config.yaml
model: "sound classifier"
dataset: "read English sentences (LibriTTS-R)"
train_examples: 15625
time_shift_ms: 100
input: "waveform_16khz"
targets: ["voice"]
num_classes: 2
arch: "ecapa_tdnn"
norm: "groupnorm"
activation: "relu"
weight_standardization: false
depths: [12]
kernel_size: 3
wave_channels: 96
wave_strides: [5, 4, 4, 2]
widths: [320]
loss: "cross_entropy"
init: "torch_default"
optimizer: "adamw"
lr: 0.0021
beta1: 0.9
beta2: 0.99
eps: 1e-10
grad_clip: 1.0
ema_decay: 0.995
steps: 6600
batch_size: 64
epochs: 27.0
lr_schedule: "cosine"
final_lr_fraction: 0.1
warmup_steps: 330
weight_decay: 0.3
Rows from block 3 of a small sound classifier, named by matrix and row number. Each number is 200 + 40 x the weight over its row's rms, rounded and kept within 0 to 999. All counts start at 0.
After each channel's rows are labels from the 100 clips, of 14976, where the channel reaches its highest value: "loudest" is the band of the loudest frequency at the time of the peak. Only what is clearly more common there than usual is listed. The data: read English sentences (LibriTTS-R).
# c30: last pointwise conv (model.blocks.3.c3.0.weight, 320x320x1), inputs 160-319

c30.312,132,168,168,283,300,165,166,298,159,167,189,197,181,188,186,190,174,192,188,303,177,195,215,178,181,166,177,229,172,187,153,189,138,298,168,181,181,179,315,143,170,165,180,172,289,275,165,186,168,164,196,172,167,160,177,259,185,180,181,315,177,154,188,174,159,222,193,202,189,168,163,179,186,267,178,171,183,185,178,180,166,185,197,206,160,174,169,190,192,208,171,169,168,203,290,186,185,191,179,184,213,197,190,213,205,206,212,213,206,202,191,170,180,235,161,163,185,209,179,231,255,167,147,143,229,176,247,176,170,171,189,217,213,197,178,199,197,192,157,201,179,160,188,169,163,213,189,212,171,179,180,179,203,177,198,168,169,175,218,188
loudest: 500 to 1000 Hz; 1000 to 2000 Hz

c30.148,240,248,258,234,249,237,246,250,238,259,191,222,208,201,224,195,219,195,202,258,220,249,234,218,208,270,286,254,251,214,236,252,238,205,234,264,253,252,255,241,209,296,207,216,264,233,287,243,268,251,279,214,257,318,209,287,246,217,253,345,235,258,263,237,283,213,239,218,247,267,244,204,250,323,287,249,199,246,253,228,242,241,228,192,253,275,302,242,275,239,244,254,250,229,226,233,175,234,243,226,245,254,241,216,253,248,226,239,241,224,258,240,281,263,241,251,247,234,223,299,224,253,239,249,226,252,228,237,251,249,247,240,228,243,225,255,244,244,321,240,300,284,205,256,280,218,206,236,235,220,247,212,210,255,191,281,255,262,224,224
loudest: 4000 to 8000 Hz

c30.14,150,206,210,237,184,127,185,203,134,169,174,220,177,160,207,163,156,173,159,161,142,192,197,148,145,131,166,143,160,154,145,195,150,237,132,151,163,166,133,124,142,192,166,137,187,180,237,176,186,195,207,141,200,140,150,246,230,141,173,200,150,140,139,137,137,174,212,159,221,185,162,145,187,161,153,143,155,193,178,146,126,164,179,67,124,168,137,239,143,187,143,137,146,184,137,138,98,151,138,143,225,195,207,218,219,206,254,231,204,254,223,136,151,191,133,127,247,176,160,126,167,163,129,176,191,179,188,133,187,143,213,181,184,187,156,188,214,217,160,219,119,134,211,134,132,232,185,146,139,167,137,142,186,135,157,159,150,145,192,163
loudest: 4000 to 8000 Hz

c30.144,158,187,188,272,246,176,180,276,179,196,212,228,220,222,212,222,216,210,227,278,214,247,215,214,212,159,180,256,183,221,181,219,177,240,193,167,183,188,276,164,212,232,220,209,273,232,243,182,209,209,222,220,188,179,218,269,185,217,193,376,209,182,181,210,133,199,164,224,174,182,176,212,168,276,164,180,217,178,176,206,170,195,169,237,148,113,111,169,132,165,190,136,149,199,338,212,251,181,190,213,166,172,127,194,169,185,177,177,116,171,187,195,107,214,185,182,183,179,219,229,218,167,178,153,247,159,267,180,168,165,153,264,174,146,206,168,156,160,119,144,128,99,240,184,129,195,198,194,191,199,194,216,213,193,261,142,122,119,190,200
loudest: 4000 to 8000 Hz

c30.19,148,192,218,245,230,169,176,225,163,209,181,216,136,173,186,181,123,182,173,247,142,184,198,148,159,161,195,196,160,156,163,210,142,242,162,208,188,185,216,160,164,204,196,149,198,209,230,216,227,188,236,158,229,142,157,196,186,168,235,263,195,158,196,175,143,190,171,239,205,189,231,156,226,271,144,148,162,223,160,163,145,184,171,221,121,143,120,177,154,178,161,111,214,185,341,159,293,176,159,155,170,173,163,186,173,177,182,192,157,184,210,155,120,212,143,133,196,185,190,161,208,171,148,180,164,188,191,163,185,144,198,231,192,183,193,197,190,193,107,199,133,134,233,142,111,180,206,193,147,180,149,156,187,143,299,146,133,133,188,192
loudest: 4000 to 8000 Hz

c30.257,148,212,206,265,243,180,191,266,184,186,213,226,210,214,218,220,220,223,218,263,203,235,204,201,219,163,181,249,185,229,170,210,168,218,196,167,183,177,264,160,204,222,227,195,244,240,237,188,205,190,188,215,199,177,211,243,177,213,179,343,233,190,193,223,145,204,136,240,171,182,198,196,175,285,158,183,198,174,182,197,178,211,181,256,129,147,109,164,162,169,199,142,154,208,353,204,259,201,197,206,165,158,135,183,157,171,174,154,96,156,198,193,103,218,174,182,182,174,232,248,189,168,156,151,233,158,251,191,174,140,148,248,167,144,214,173,151,144,119,130,141,130,245,180,151,196,195,189,199,219,190,211,221,195,269,164,129,167,190,209
loudest: 4000 to 8000 Hz

c30.287,127,184,184,270,306,156,177,294,157,181,193,217,183,183,193,193,177,193,188,289,176,211,204,179,185,149,183,211,189,185,148,186,133,269,166,191,185,176,294,141,169,158,187,174,275,260,150,191,154,171,210,169,177,158,174,263,187,183,184,310,178,152,178,175,154,242,203,188,182,172,161,180,190,238,183,166,183,198,173,175,162,185,186,258,168,162,161,190,189,188,170,165,167,188,352,182,254,175,175,178,210,214,196,232,216,228,207,208,222,198,183,169,172,221,159,163,181,190,177,287,263,171,143,148,246,184,266,170,186,168,194,237,204,202,185,201,198,193,160,195,172,159,237,168,154,215,191,198,165,175,167,177,210,172,247,163,170,172,215,180
loudest: 500 to 1000 Hz

c30.138,100,181,209,297,266,139,157,276,123,208,187,250,205,187,242,186,190,175,191,155,182,201,198,192,189,151,210,231,177,182,185,185,120,283,142,186,134,139,249,90,189,244,194,195,190,174,234,207,233,197,187,186,215,184,190,208,194,181,214,217,172,188,189,180,116,304,195,280,194,163,215,193,222,320,168,132,190,207,154,172,159,174,169,276,175,137,158,198,153,175,165,114,134,197,391,185,283,162,171,196,237,213,150,209,232,225,217,229,167,195,219,175,161,196,122,131,194,185,183,321,166,141,116,145,259,167,266,153,154,115,184,246,194,161,178,213,184,194,104,183,121,137,256,142,117,224,196,199,148,173,161,192,190,162,271,112,151,116,213,173
loudest: 4000 to 8000 Hz