A small sound classifier, trained from scratch: depths [12].
Rows from block 3 of a small sound classifier, named by matrix and row number. Each number is 50 + 12 x the weight over its row's rms, rounded and kept within 0 to 99. All counts start at 0. After the name is the row's rms in percent of the matrix's.
Before each channel's rows are labels from the 100 clips, of 14976, where the channel reaches its highest value: "loudest" is the band of the loudest frequency at the time of the peak; "responds to" is what is common among them. Only what is clearly more common there than usual is listed. The data: read English sentences (LibriTTS-R). In brackets: how many of the 100.
# c30: last pointwise conv (model.blocks.3.c3.0.weight, 320x320x1), inputs 0-159

loudest: 250 to 500 Hz (33)
responds to: voice: female (100)
c30.143 068:50 48 37 45 43 52 43 52 43 41 36 53 42 53 43 51 56 44 47 43 48 47 36 39 48 37 35 45 36 37 49 43 49 46 47 37 44 38 37 35 48 47 44 38 45 51 42 38 44 45 58 51 50 48 52 41 53 55 33 51 50 55 49 51 36 57 48 51 55 55 46 55 47 41 62 47 53 56 50 60 43 53 54 48 42 44 56 47 64 46 40 50 26 40 42 59 55 33 46 38 42 51 42 45 46 55 52 45 45 44 53 55 45 41 52 50 47 49 66 60 48 46 60 45 51 48 54 34 49 45 27 51 36 54 54 60 25 56 50 52 45 41 47 45 46 48 48 22 53 59 29 31 49 49 44 58 60 27 40 51

loudest: 4000 to 8000 Hz (100)
responds to: voice: female (100)
c30.126 142:47 54 57 47 48 49 51 50 48 55 48 50 47 48 56 56 60 53 49 43 46 44 57 47 46 45 47 42 59 56 43 42 47 46 46 53 54 47 48 45 43 47 47 46 46 58 47 50 52 43 45 46 47 50 45 48 45 48 47 42 48 46 47 45 48 54 46 53 59 49 45 47 46 46 57 56 41 52 46 54 46 62 61 54 52 50 55 52 56 54 70 56 86 58 79 53 58 72 83 68 49 46 47 52 49 53 56 48 52 52 55 53 51 59 43 49 48 62 48 56 48 41 63 56 56 53 57 51 44 47 56 57 60 63 63 61 68 63 57 63 48 57 47 49 52 47 52 55 52 52 68 71 57 65 49 63 63 71 57 56

loudest: 4000 to 8000 Hz (98)
responds to: voice: female (96)
c30.207 079:48 66 65 47 66 71 71 71 62 73 62 68 62 68 73 78 67 68 50 65 47 66 65 63 45 62 67 64 72 69 63 64 47 45 66 69 68 64 66 62 61 49 52 62 65 80 61 69 65 62 68 47 48 68 65 61 67 68 62 64 48 68 48 49 63 64 50 77 76 66 47 69 50 66 72 75 57 62 52 70 49 51 54 53 54 47 50 55 50 57 38 44 26 49 41 15 37 31 59 35 50 41 43 46 46 48 44 46 46 54 44 48 43 57 41 44 45 57 33 44 43 60 50 40 49 49 45 44 47 44 48 34 31 55 47 42 46 56 35 51 43 54 45 43 44 42 41 45 45 49 43 44 36 45 23 46 44 39 40 27

loudest: 4000 to 8000 Hz (97)
responds to: voice: female (93)
c30.95 134:44 69 58 47 67 73 72 70 67 69 68 73 67 70 70 76 72 69 48 67 46 73 69 65 44 65 69 68 73 70 70 69 44 44 70 71 74 67 67 66 68 44 47 66 68 76 67 70 68 68 72 47 44 67 72 62 72 73 64 68 45 73 46 46 66 77 46 72 75 70 48 73 48 66 73 76 65 78 47 71 52 47 53 51 52 51 56 54 35 50 40 51 28 40 31 45 47 27 39 37 54 53 54 49 52 54 55 50 52 49 61 54 51 48 55 51 52 51 47 45 51 54 42 42 53 52 51 51 59 52 46 51 52 45 44 51 31 46 50 45 51 55 52 53 52 54 52 47 53 53 36 34 48 23 44 46 43 34 51 53

loudest: 4000 to 8000 Hz (97)
responds to: voice: female (94)
c30.250 080:48 69 64 45 70 70 67 70 69 62 69 67 65 66 73 73 65 68 48 63 49 67 69 66 45 65 69 64 76 66 68 65 50 45 69 67 68 71 69 66 67 51 48 69 68 79 66 73 70 65 65 49 47 63 70 63 70 68 66 66 49 63 50 52 74 64 48 76 73 54 49 65 48 68 73 71 61 59 48 74 44 59 51 53 53 47 58 56 48 53 46 51 57 49 36 25 46 35 55 54 52 52 47 49 51 42 49 48 49 51 53 59 54 70 37 51 51 70 36 29 46 60 42 28 57 56 56 53 54 48 49 40 49 41 39 49 41 39 40 39 44 56 53 49 56 49 49 56 55 54 25 40 48 39 33 36 35 37 54 40

loudest: 4000 to 8000 Hz (97)
responds to: voice: female (96)
c30.211 089:49 69 63 51 65 73 66 74 62 68 64 74 58 73 68 70 76 64 51 63 50 67 63 60 50 61 59 64 68 64 64 65 48 50 64 68 72 59 59 63 64 53 54 57 59 71 61 64 66 63 75 53 52 67 72 64 72 70 54 66 52 77 54 53 57 75 52 62 71 72 53 75 53 59 75 70 62 76 54 72 42 55 46 45 43 43 56 44 59 46 46 51 40 38 55 51 54 36 45 44 48 43 44 47 45 56 52 46 43 44 55 59 47 53 56 45 46 64 39 47 45 50 58 55 61 49 55 39 41 43 44 55 43 57 59 60 35 62 55 56 42 37 49 43 47 44 45 46 56 59 28 32 51 42 25 57 58 29 41 40

loudest: 4000 to 8000 Hz (98)
responds to: voice: female (98)
c30.161 070:42 66 66 42 64 65 61 63 61 66 59 69 59 67 68 64 61 63 44 62 44 63 60 58 42 57 55 59 64 57 60 61 44 44 60 62 69 57 56 55 61 44 44 56 59 60 57 59 60 63 68 41 39 58 61 54 61 67 54 62 44 72 45 43 56 66 41 64 64 70 41 69 44 58 62 60 61 64 43 57 38 48 61 40 39 36 63 39 99 41 60 47 53 40 66 47 54 14 60 50 50 39 41 42 35 49 42 33 38 39 46 67 48 56 50 40 43 68 44 50 38 56 40 49 65 48 62 35 46 39 27 48 31 50 50 47 29 50 46 48 35 44 36 40 52 37 35 39 60 53 23 36 49 30 29 54 52 34 46 30

loudest: 4000 to 8000 Hz (97)
responds to: voice: female (90)
c30.117 122:45 66 60 46 60 68 71 66 62 69 64 68 59 69 70 76 70 68 47 63 46 67 68 60 44 62 63 62 69 68 65 66 47 46 62 67 73 62 61 61 63 47 46 59 64 73 61 66 63 62 69 46 45 67 66 63 67 67 61 62 46 69 45 45 62 76 48 69 75 66 47 67 47 63 71 74 62 74 47 71 52 44 50 50 50 49 53 52 31 52 34 52 21 47 29 41 41 30 38 27 54 50 52 52 49 53 52 50 51 49 56 47 48 49 52 49 53 44 48 40 52 50 32 34 46 48 41 54 60 52 50 43 48 44 41 49 32 41 41 44 50 52 53 52 49 53 50 49 47 57 34 33 47 23 46 42 37 31 48 52

loudest: 4000 to 8000 Hz (97)
responds to: voice: female (99)
c30.284 112:51 63 62 52 70 59 66 60 62 64 64 53 62 58 63 66 62 65 50 61 49 66 59 66 49 66 64 61 73 69 61 56 49 50 67 64 63 65 65 64 59 53 48 62 60 71 64 72 72 61 54 49 49 59 62 59 60 54 67 60 50 52 51 51 65 59 50 76 64 51 49 55 50 68 65 70 57 59 50 63 49 57 61 47 46 48 52 47 69 51 37 42 16 60 37 64 40 40 43 27 48 56 50 47 43 48 49 45 48 50 67 32 47 55 51 46 50 44 59 66 47 57 60 68 34 41 37 62 59 47 61 46 53 47 47 49 44 49 50 44 51 61 46 45 40 44 42 56 46 57 48 49 45 68 54 43 47 51 41 64

loudest: 250 to 500 Hz (32)
responds to: voice: female (100)
c30.158 072:46 42 40 49 46 52 38 49 41 39 40 52 36 50 41 53 58 41 49 44 48 50 38 33 47 37 32 48 35 36 54 49 46 47 47 44 44 34 36 39 46 49 46 34 44 53 40 33 43 43 58 46 49 45 51 46 52 53 37 51 47 60 48 48 38 56 49 51 45 61 47 58 45 38 58 48 58 54 48 56 41 60 49 45 46 48 50 48 65 46 44 49 18 42 41 61 47 31 44 37 48 55 45 47 49 52 51 45 49 51 43 46 51 46 57 47 47 48 55 60 46 47 63 41 53 51 52 26 47 46 29 48 34 51 51 60 27 52 51 49 47 38 46 45 49 48 52 39 54 58 31 32 51 45 41 60 58 27 46 50

loudest: 4000 to 8000 Hz (97)
responds to: voice: female (90)
c30.103 136:47 67 59 46 64 69 71 68 66 70 66 73 61 70 69 77 72 67 48 67 46 72 68 64 46 64 66 63 73 69 68 67 46 47 68 71 75 65 65 64 65 46 47 63 65 74 63 68 64 65 70 47 45 66 71 60 69 70 62 65 46 71 45 45 61 79 45 72 78 72 46 71 45 61 73 74 62 77 46 71 52 47 50 52 52 49 54 53 30 52 34 53 26 39 31 37 50 29 37 33 56 45 55 50 51 53 51 50 53 51 55 55 51 43 56 51 54 51 45 44 51 53 33 39 53 52 50 42 62 53 43 52 50 46 46 54 33 46 51 47 51 49 52 53 52 52 52 43 53 50 35 31 50 25 42 50 48 30 50 49

loudest: 4000 to 8000 Hz (98)
responds to: voice: female (97)
c30.308 104:47 68 64 45 69 69 61 71 64 60 63 73 62 71 71 78 79 68 48 61 45 72 66 63 43 64 61 59 73 62 62 64 45 45 67 73 72 65 61 61 60 47 46 61 61 77 60 70 72 59 73 44 44 65 72 60 71 65 62 60 47 69 44 46 67 74 45 74 76 77 44 73 46 65 75 75 59 74 45 76 52 55 56 48 48 49 57 47 41 47 42 56 21 52 28 56 53 18 30 44 55 48 55 50 51 53 53 48 48 50 60 50 55 58 55 55 54 52 52 45 55 50 29 38 51 50 52 55 65 57 50 59 45 52 45 58 40 50 58 48 52 45 57 59 49 55 51 37 57 52 45 39 56 27 69 50 49 40 55 60

loudest: 4000 to 8000 Hz (99)
responds to: voice: female (99)
c30.21 127:49 70 61 48 60 57 63 58 60 58 57 57 59 59 68 67 69 61 49 57 49 62 58 63 50 61 61 58 64 60 60 53 49 50 60 70 64 63 60 60 59 53 51 63 60 61 60 66 63 59 56 48 49 63 61 62 58 57 66 57 49 62 50 49 65 67 52 68 65 67 50 59 51 65 66 63 55 72 48 66 46 46 47 37 39 41 46 40 24 40 33 37 30 52 41 44 34 45 30 29 47 53 47 45 45 45 40 45 44 46 63 32 46 58 45 51 49 42 49 60 51 55 62 65 36 40 38 65 63 51 53 38 53 35 37 50 47 37 45 35 52 65 48 45 40 46 44 64 39 52 47 44 44 56 47 28 30 47 45 50

loudest: 500 to 1000 Hz (64); 1000 to 2000 Hz (25)
responds to: voice: female (100)
c30.312 185:54 38 41 53 31 29 35 30 27 37 27 25 29 31 36 34 39 35 52 25 53 29 35 28 52 28 26 25 36 36 26 23 52 54 28 38 37 27 27 28 27 52 51 29 29 32 29 31 34 27 27 53 53 37 28 41 27 24 32 30 52 29 52 53 29 43 53 36 39 37 51 33 51 31 33 32 26 48 52 36 48 56 50 48 47 48 44 45 60 47 34 47 27 64 36 47 42 52 33 32 46 48 46 47 47 48 47 48 47 48 49 38 47 55 47 49 49 42 50 52 49 49 56 57 41 46 45 70 50 48 68 43 70 47 45 50 48 47 45 47 49 64 47 48 46 49 47 71 45 48 45 39 47 58 53 45 47 42 46 64

loudest: 500 to 1000 Hz (63)
responds to: voice: female (100)
c30.287 181:51 36 40 51 32 27 34 29 28 37 28 27 32 29 34 38 46 36 50 25 51 29 35 29 52 30 26 27 35 35 28 26 53 51 29 38 37 29 28 28 28 51 49 30 30 31 29 31 36 27 26 52 51 40 27 39 27 24 33 29 50 33 51 51 32 58 50 35 41 41 51 35 50 33 37 37 30 63 50 40 47 53 51 46 46 48 46 47 55 47 34 45 27 56 38 60 41 48 32 30 47 55 49 48 49 47 48 49 46 47 61 37 48 51 51 49 50 42 54 59 48 52 58 56 41 46 43 65 57 48 61 40 63 49 48 56 49 47 44 47 50 59 49 49 47 50 49 65 46 52 47 39 46 57 50 44 46 42 43 65