From a checkpoint of a small sound classifier.
Model: 3.8M parameters, arch ecapa_tdnn, norm groupnorm, activation relu, depths [12].
Training: adamw at rate 0.0021, batches of 64, held-out accuracy 99%.
Rows from block 5 of a small sound classifier, named by matrix and row number. Each number is 50 + 12 x the weight over its row's rms, rounded and kept within 0 to 99. All counts start at 0. After the name is the row's rms in percent of the matrix's.
After each channel's rows are labels from the 100 clips, of 14976, where the channel reaches its highest value: "strongest on" is what is common among them. Only what is clearly more common there than usual is listed. The data: read English sentences (LibriTTS-R).
# c30: last pointwise conv (model.blocks.5.c3.0.weight, 320x320x1), inputs 107-213

c30.317 105:59 47 62 70 55 41 55 51 65 52 63 52 62 54 67 65 50 40 65 65 71 55 59 58 41 58 62 60 54 61 57 52 53 61 69 64 74 63 65 63 46 55 44 55 54 60 63 70 51 51 55 55 64 45 41 42 72 45 68 45 39 67 56 30 70 55 61 33 34 64 48 30 38 71 71 32 56 37 38 35 74 33 46 71 24 43 46 41 46 63 43 43 40 46 53 40 46 39 41 64 65 39 43 52 54 66 44
strongest on: voice: female

c30.29 116:37 36 49 42 32 32 35 35 47 37 46 43 35 52 48 46 43 32 44 45 44 50 46 34 44 41 46 44 33 47 38 41 51 45 49 46 46 51 50 48 45 51 34 53 52 56 48 48 49 53 45 45 49 36 34 33 62 36 64 40 35 64 41 25 62 38 50 26 32 50 36 24 30 65 57 27 43 33 30 25 62 25 34 52 23 45 47 44 42 50 48 42 45 41 30 35 36 32 30 46 56 33 36 41 55 37 44
strongest on: voice: male

c30.164 122:34 32 39 46 31 38 34 38 58 33 42 41 37 51 64 50 42 34 42 59 43 46 55 46 41 45 58 48 30 62 43 41 52 49 56 63 55 60 52 62 45 54 39 52 59 52 63 52 46 51 51 52 61 46 36 44 62 37 61 39 39 61 46 33 65 42 54 33 35 46 42 30 36 66 53 32 44 34 31 26 61 26 39 67 26 46 46 48 45 57 45 46 45 38 39 34 38 35 37 50 55 30 34 43 48 44 41
strongest on: voice: male

c30.73 108:61 63 62 57 68 59 64 53 48 61 55 61 64 56 37 63 66 73 61 38 62 58 46 55 61 64 41 56 69 39 46 62 62 62 45 34 56 39 56 41 61 58 72 54 52 58 34 57 51 57 55 56 34 72 70 75 51 72 55 65 74 54 65 73 50 71 55 63 70 60 67 72 72 50 55 74 67 68 74 74 54 78 71 51 75 62 61 59 66 51 61 61 57 60 58 64 63 64 63 57 53 72 65 58 50 58 59
strongest on: voice: male

c30.149 094:67 53 63 61 60 63 67 57 53 60 59 56 53 42 48 54 37 47 35 50 50 36 49 41 31 45 50 39 39 50 43 32 47 49 48 51 50 50 53 46 57 47 38 45 39 43 51 55 39 50 48 45 50 75 76 78 56 79 55 76 78 53 67 82 53 75 58 58 76 58 73 86 81 54 54 75 62 72 76 75 51 74 76 48 80 56 55 58 50 55 60 59 60 58 62 59 60 57 54 57 53 72 58 69 45 65 52
strongest on: voice: male

c30.99 061:42 41 55 45 32 14 28 38 42 40 46 29 41 47 37 48 26 20 38 36 48 36 31 24 18 34 33 30 15 37 47 18 47 39 43 36 42 36 55 35 36 52 18 44 50 43 37 44 40 48 27 29 34 59 73 57 49 67 46 55 65 52 54 54 46 66 44 00 50 58 58 57 63 47 57 62 41 65 73 51 48 55 73 48 71 42 36 41 42 51 38 38 30 35 55 39 64 43 35 50 50 69 42 47 48 52 35
strongest on: voice: male

c30.158 094:56 63 49 58 62 66 66 57 48 56 56 55 54 47 42 51 51 58 46 44 50 43 52 47 48 54 43 48 53 45 53 44 45 49 46 47 48 42 52 43 54 46 56 49 44 47 48 49 49 48 51 52 44 71 75 77 50 73 52 77 75 54 66 86 53 68 66 53 73 60 67 88 80 49 53 76 64 70 77 74 53 74 73 52 75 53 53 57 47 54 53 54 56 56 59 59 55 61 57 53 52 71 56 65 49 55 55
strongest on: voice: male

c30.108 078:49 53 46 49 54 53 49 75 43 46 49 43 56 56 48 59 73 49 61 44 53 59 54 81 82 67 46 78 53 49 52 81 61 41 41 44 57 51 58 50 41 58 39 51 46 49 44 59 52 53 58 69 47 66 64 61 40 63 33 63 66 34 61 63 36 73 53 24 51 53 68 65 65 32 45 60 42 62 62 50 34 53 61 46 73 46 50 54 53 49 52 46 51 52 56 63 66 63 52 49 44 65 51 53 67 58 64
strongest on: voice: male