From a checkpoint of a small sound classifier.
Training: adamw at rate 0.0021, 6600 steps, batches of 64, held-out accuracy 99%.
Rows from block 5 of a small sound classifier, named by matrix and row number. Each number is 500 + 25 x the weight over its row's rms, rounded and kept within 0 to 999. All counts start at 0. Numbers have three digits each. After the name is the row's rms in percent of the matrix's.
After each channel's rows are labels from the 100 clips, of 14976, where the channel reaches its highest value: "top examples" is what is common among them. Only what is clearly more common there than usual is listed. The data: read English sentences (LibriTTS-R).
# c30: last pointwise conv (model.blocks.5.c3.0.weight, 320x320x1), inputs 0-106

c30.70 113:519470466487520488510503491467524494511520519488539521531519527532531507459527502488488476508514480511518489518511526527489493516492542546535489477481478497524478474460505485481469525520485489509496583500472527496476492498561483515570502500492495523509520535533492509541492508485497497497488496495490534523518505510512509
top examples: voice: male

c30.85 075:501477475480475492489482470483481486494472495486492467510481495501487483478476488483487480504490477523483497499498487503497502465498540523488478480478487485485486485472481506499476467482485484485499529470491485503499496487544511494543502483464466493462487469455462456450483456459482448483471459462478524473458476506485477
top examples: voice: male

c30.205 065:504443446496500483494490473447502492507489497482508492505499509514486493440499486481485461507488444505491488505488504515500526476514557535475522465471478496464465459444484516495457474494485528513529583488456496503471529503543519490568540503466512479491470517491481503515490496464502491510467463468493536496477486511481466
top examples: voice: male

c30.317 105:504533523463477498497515483530493505497511509489482501488480521442488498533504499486502540491512543495513493497512465470496485516489439441452472530534534534507536527539507496529522509522532458489497440501529494498555475492475492470420475499528537535488489490501527510515530503520534510521523523529519505495498527516513535
top examples: voice: female

c30.71 077:514452440498509503499504489444528521503490522503500519505520507513522492453506508485489464500525453506510491512524511531520533497516540546509508471475473518508464459451520542485458513503471511516531571512453511501474541509558540493549536530470508497491474470492494491492506494482516500516469474478511530496475480494478476
top examples: voice: male

c30.4 104:532458461511527482526518479460529491516516533497521522538527529543526510461514480484488470520539470526530486530511524529497527510501547548525526466473480497523465464468491521483469534517476516498522559494466521500468520506560515521546518512477505520515522534527482536558511501485498496510467473484499530535512494502518511
top examples: voice: male

c30.28 118:483576569482475515488495510568466515493479476504482475461472488457470499571478510508509554495481544482490504483496479460507487486500433460462478563555557501478563556542510484547559479486557483487490416501567479494552487498446483488432490489512510497506506489490507482455504506517500500494516519513501467466492506498488484
top examples: voice: male

c30.220 083:510424432541496513523505516421509508508479505520497496512501513502512502444504505503504460511510461501507510521511501517529550507535532534500571445465471532504451444447524546476443499512470556543545552529444499513475545520562545502527550546474515480491472468490493490491514493488504475525470477490507522491474469498476463
top examples: voice: male

c30.255 077:494454451517490500498497492456507494480495492493497499492484498495500510414503502488495433516495440493493488501508491507510541515505521518512555458460456525517454451442520526458465505514455536536538580522464516510455528538536544469554545526467490496498496519538473501551498493463490476512466461463499533500499475513491483
top examples: voice: male

c30.123 112:517572571525514513526494522570506506526523499515511517507510525473516500571526517516515549530506562503505525527502494490506507515517437476495530570575575502512573554551504500566557499502571517514511435501562524501535507523470499499441512504524522496502495487477518487463517498531493494510524526519497467453482522497472475
top examples: voice: male

c30.295 150:524532533483515504512519495527518506513524534498514522525515526530527515520521507494512525511537527526522496515523512529497495526497553526509491532526536531531532529521508506537528521534530476497504549508535516513530488500546500506546481503535536530499500487506540523518531509537532516534533534535535517499501539505519523
top examples: voice: male

c30.82 092:528515512500534508507505520512544507528520533524534536517532517572534516496529512520515503505540487536529502510508533545501495535494566569539499517511509505533516509495517476512510538528510506501483554511518542498493485497572475519575487507535526486484503470491529498471520505525505489515521524533511528482476530496496485
top examples: voice: male

c30.240 083:491423417530499515503503502428525521494504493515511519531495520510509511423509509500507448527502460513502505504502502515519558530523517526506529439436445531514440440459513519462425516531447541523528577514432510529474536530536523510557552534482523492504483481476486509494514517486519516531484473482518529488486477503476465
top examples: voice: male

c30.137 114:534501505532536510544522524498530515532519540525535519539537525558550507506519508513502492530537490537532519545533532542510509514509548542528523512511516496521514511485502516521499519509513519510512573507504525491478518511559510517551517520518526517511514518529522520553519503527496497513518521517504533538513518517528513
top examples: voice: male

c30.196 109:526472474465530487515516484469528490516529532484531539549536532546534507473535498486489481523521484523521502516510533544485474522481554548533457480477482502528476480477493480484478524529478471478477590493476529488487475490566482527549479485480509509510524528528490512559512496479504495508477478483505535524511498512522512
top examples: voice: male

c30.80 057:521470460489531494527509488453536483515512519491525526551529542554542496465522484492501461503532473562509493520510531535475478499500581566530477476473481478516467473461491492489469516486468489469483563481466517493477492507577492532587498478490497516506512548540490548549496467494516461501495496495516520516477488497520499
top examples: voice: male

c30.24 082:516449454516502498507492494460499505507479513494491490508498486513507501441488511491504452531497452502504501507513501521512536492503528541500537459462471497492464468465510513477463501501464535507513569508466494498476539527529527498548551517473494466487490485467470474455483466467485469494455456469472525475472464507468479
top examples: voice: male

c30.86 073:495461469479479485488485471471476484486464477479486468489472501477486479449475474466469479496479464515473488492490480493495512459505527515486496469471475493479470467470487498469469466470474498487512526467479485498497517478526525490532513477475492502478487479460477463453470479449485476480465457457477517470456475500485471
top examples: voice: male

c30.184 083:506506512533519506517499515499518500513507520501516528513519509551518502485518482495495480537519473516509504522499509528500521524507560534514521507514514513518505510468490504520510520531509533498499597498516516495467514496554508508574520506524532511497508511542522518558514529521508519526530524514495534519517522520519504
top examples: voice: male

c30.154 086:533482478489510487509501477476521498526508537488518527544525502553547485480518483479483491498532494516520491510518519532500457495497553553539496490487499482522490495490488461493487525507503495488473584491484527478502465489557456502555471482498493501499486484471498499461476488482477494468504495495471548506503511528513512
top examples: voice: male

c30.200 150:531467470500535502519513503471555512521534543502541541537539550537545508478547506500511479509542483539529506518514537547504509546506547554539516479485485514539477480475510509489476535544488512503505563507474541504479504505562509536547508511487509527512517521530489529549517487488510495516474477482506531534520499514519517
top examples: voice: male

c30.296 102:488532530530475505521468522528473491526463454520475455488489475479483486538440502524510536529460536476474513524490489477509513456519441456470531528535530478448530536535498527531529458467535530530498469504532455494516537509433523516445528509478483467492488488460478511477468472474478480472475486470482498468483480501482483
top examples: voice: male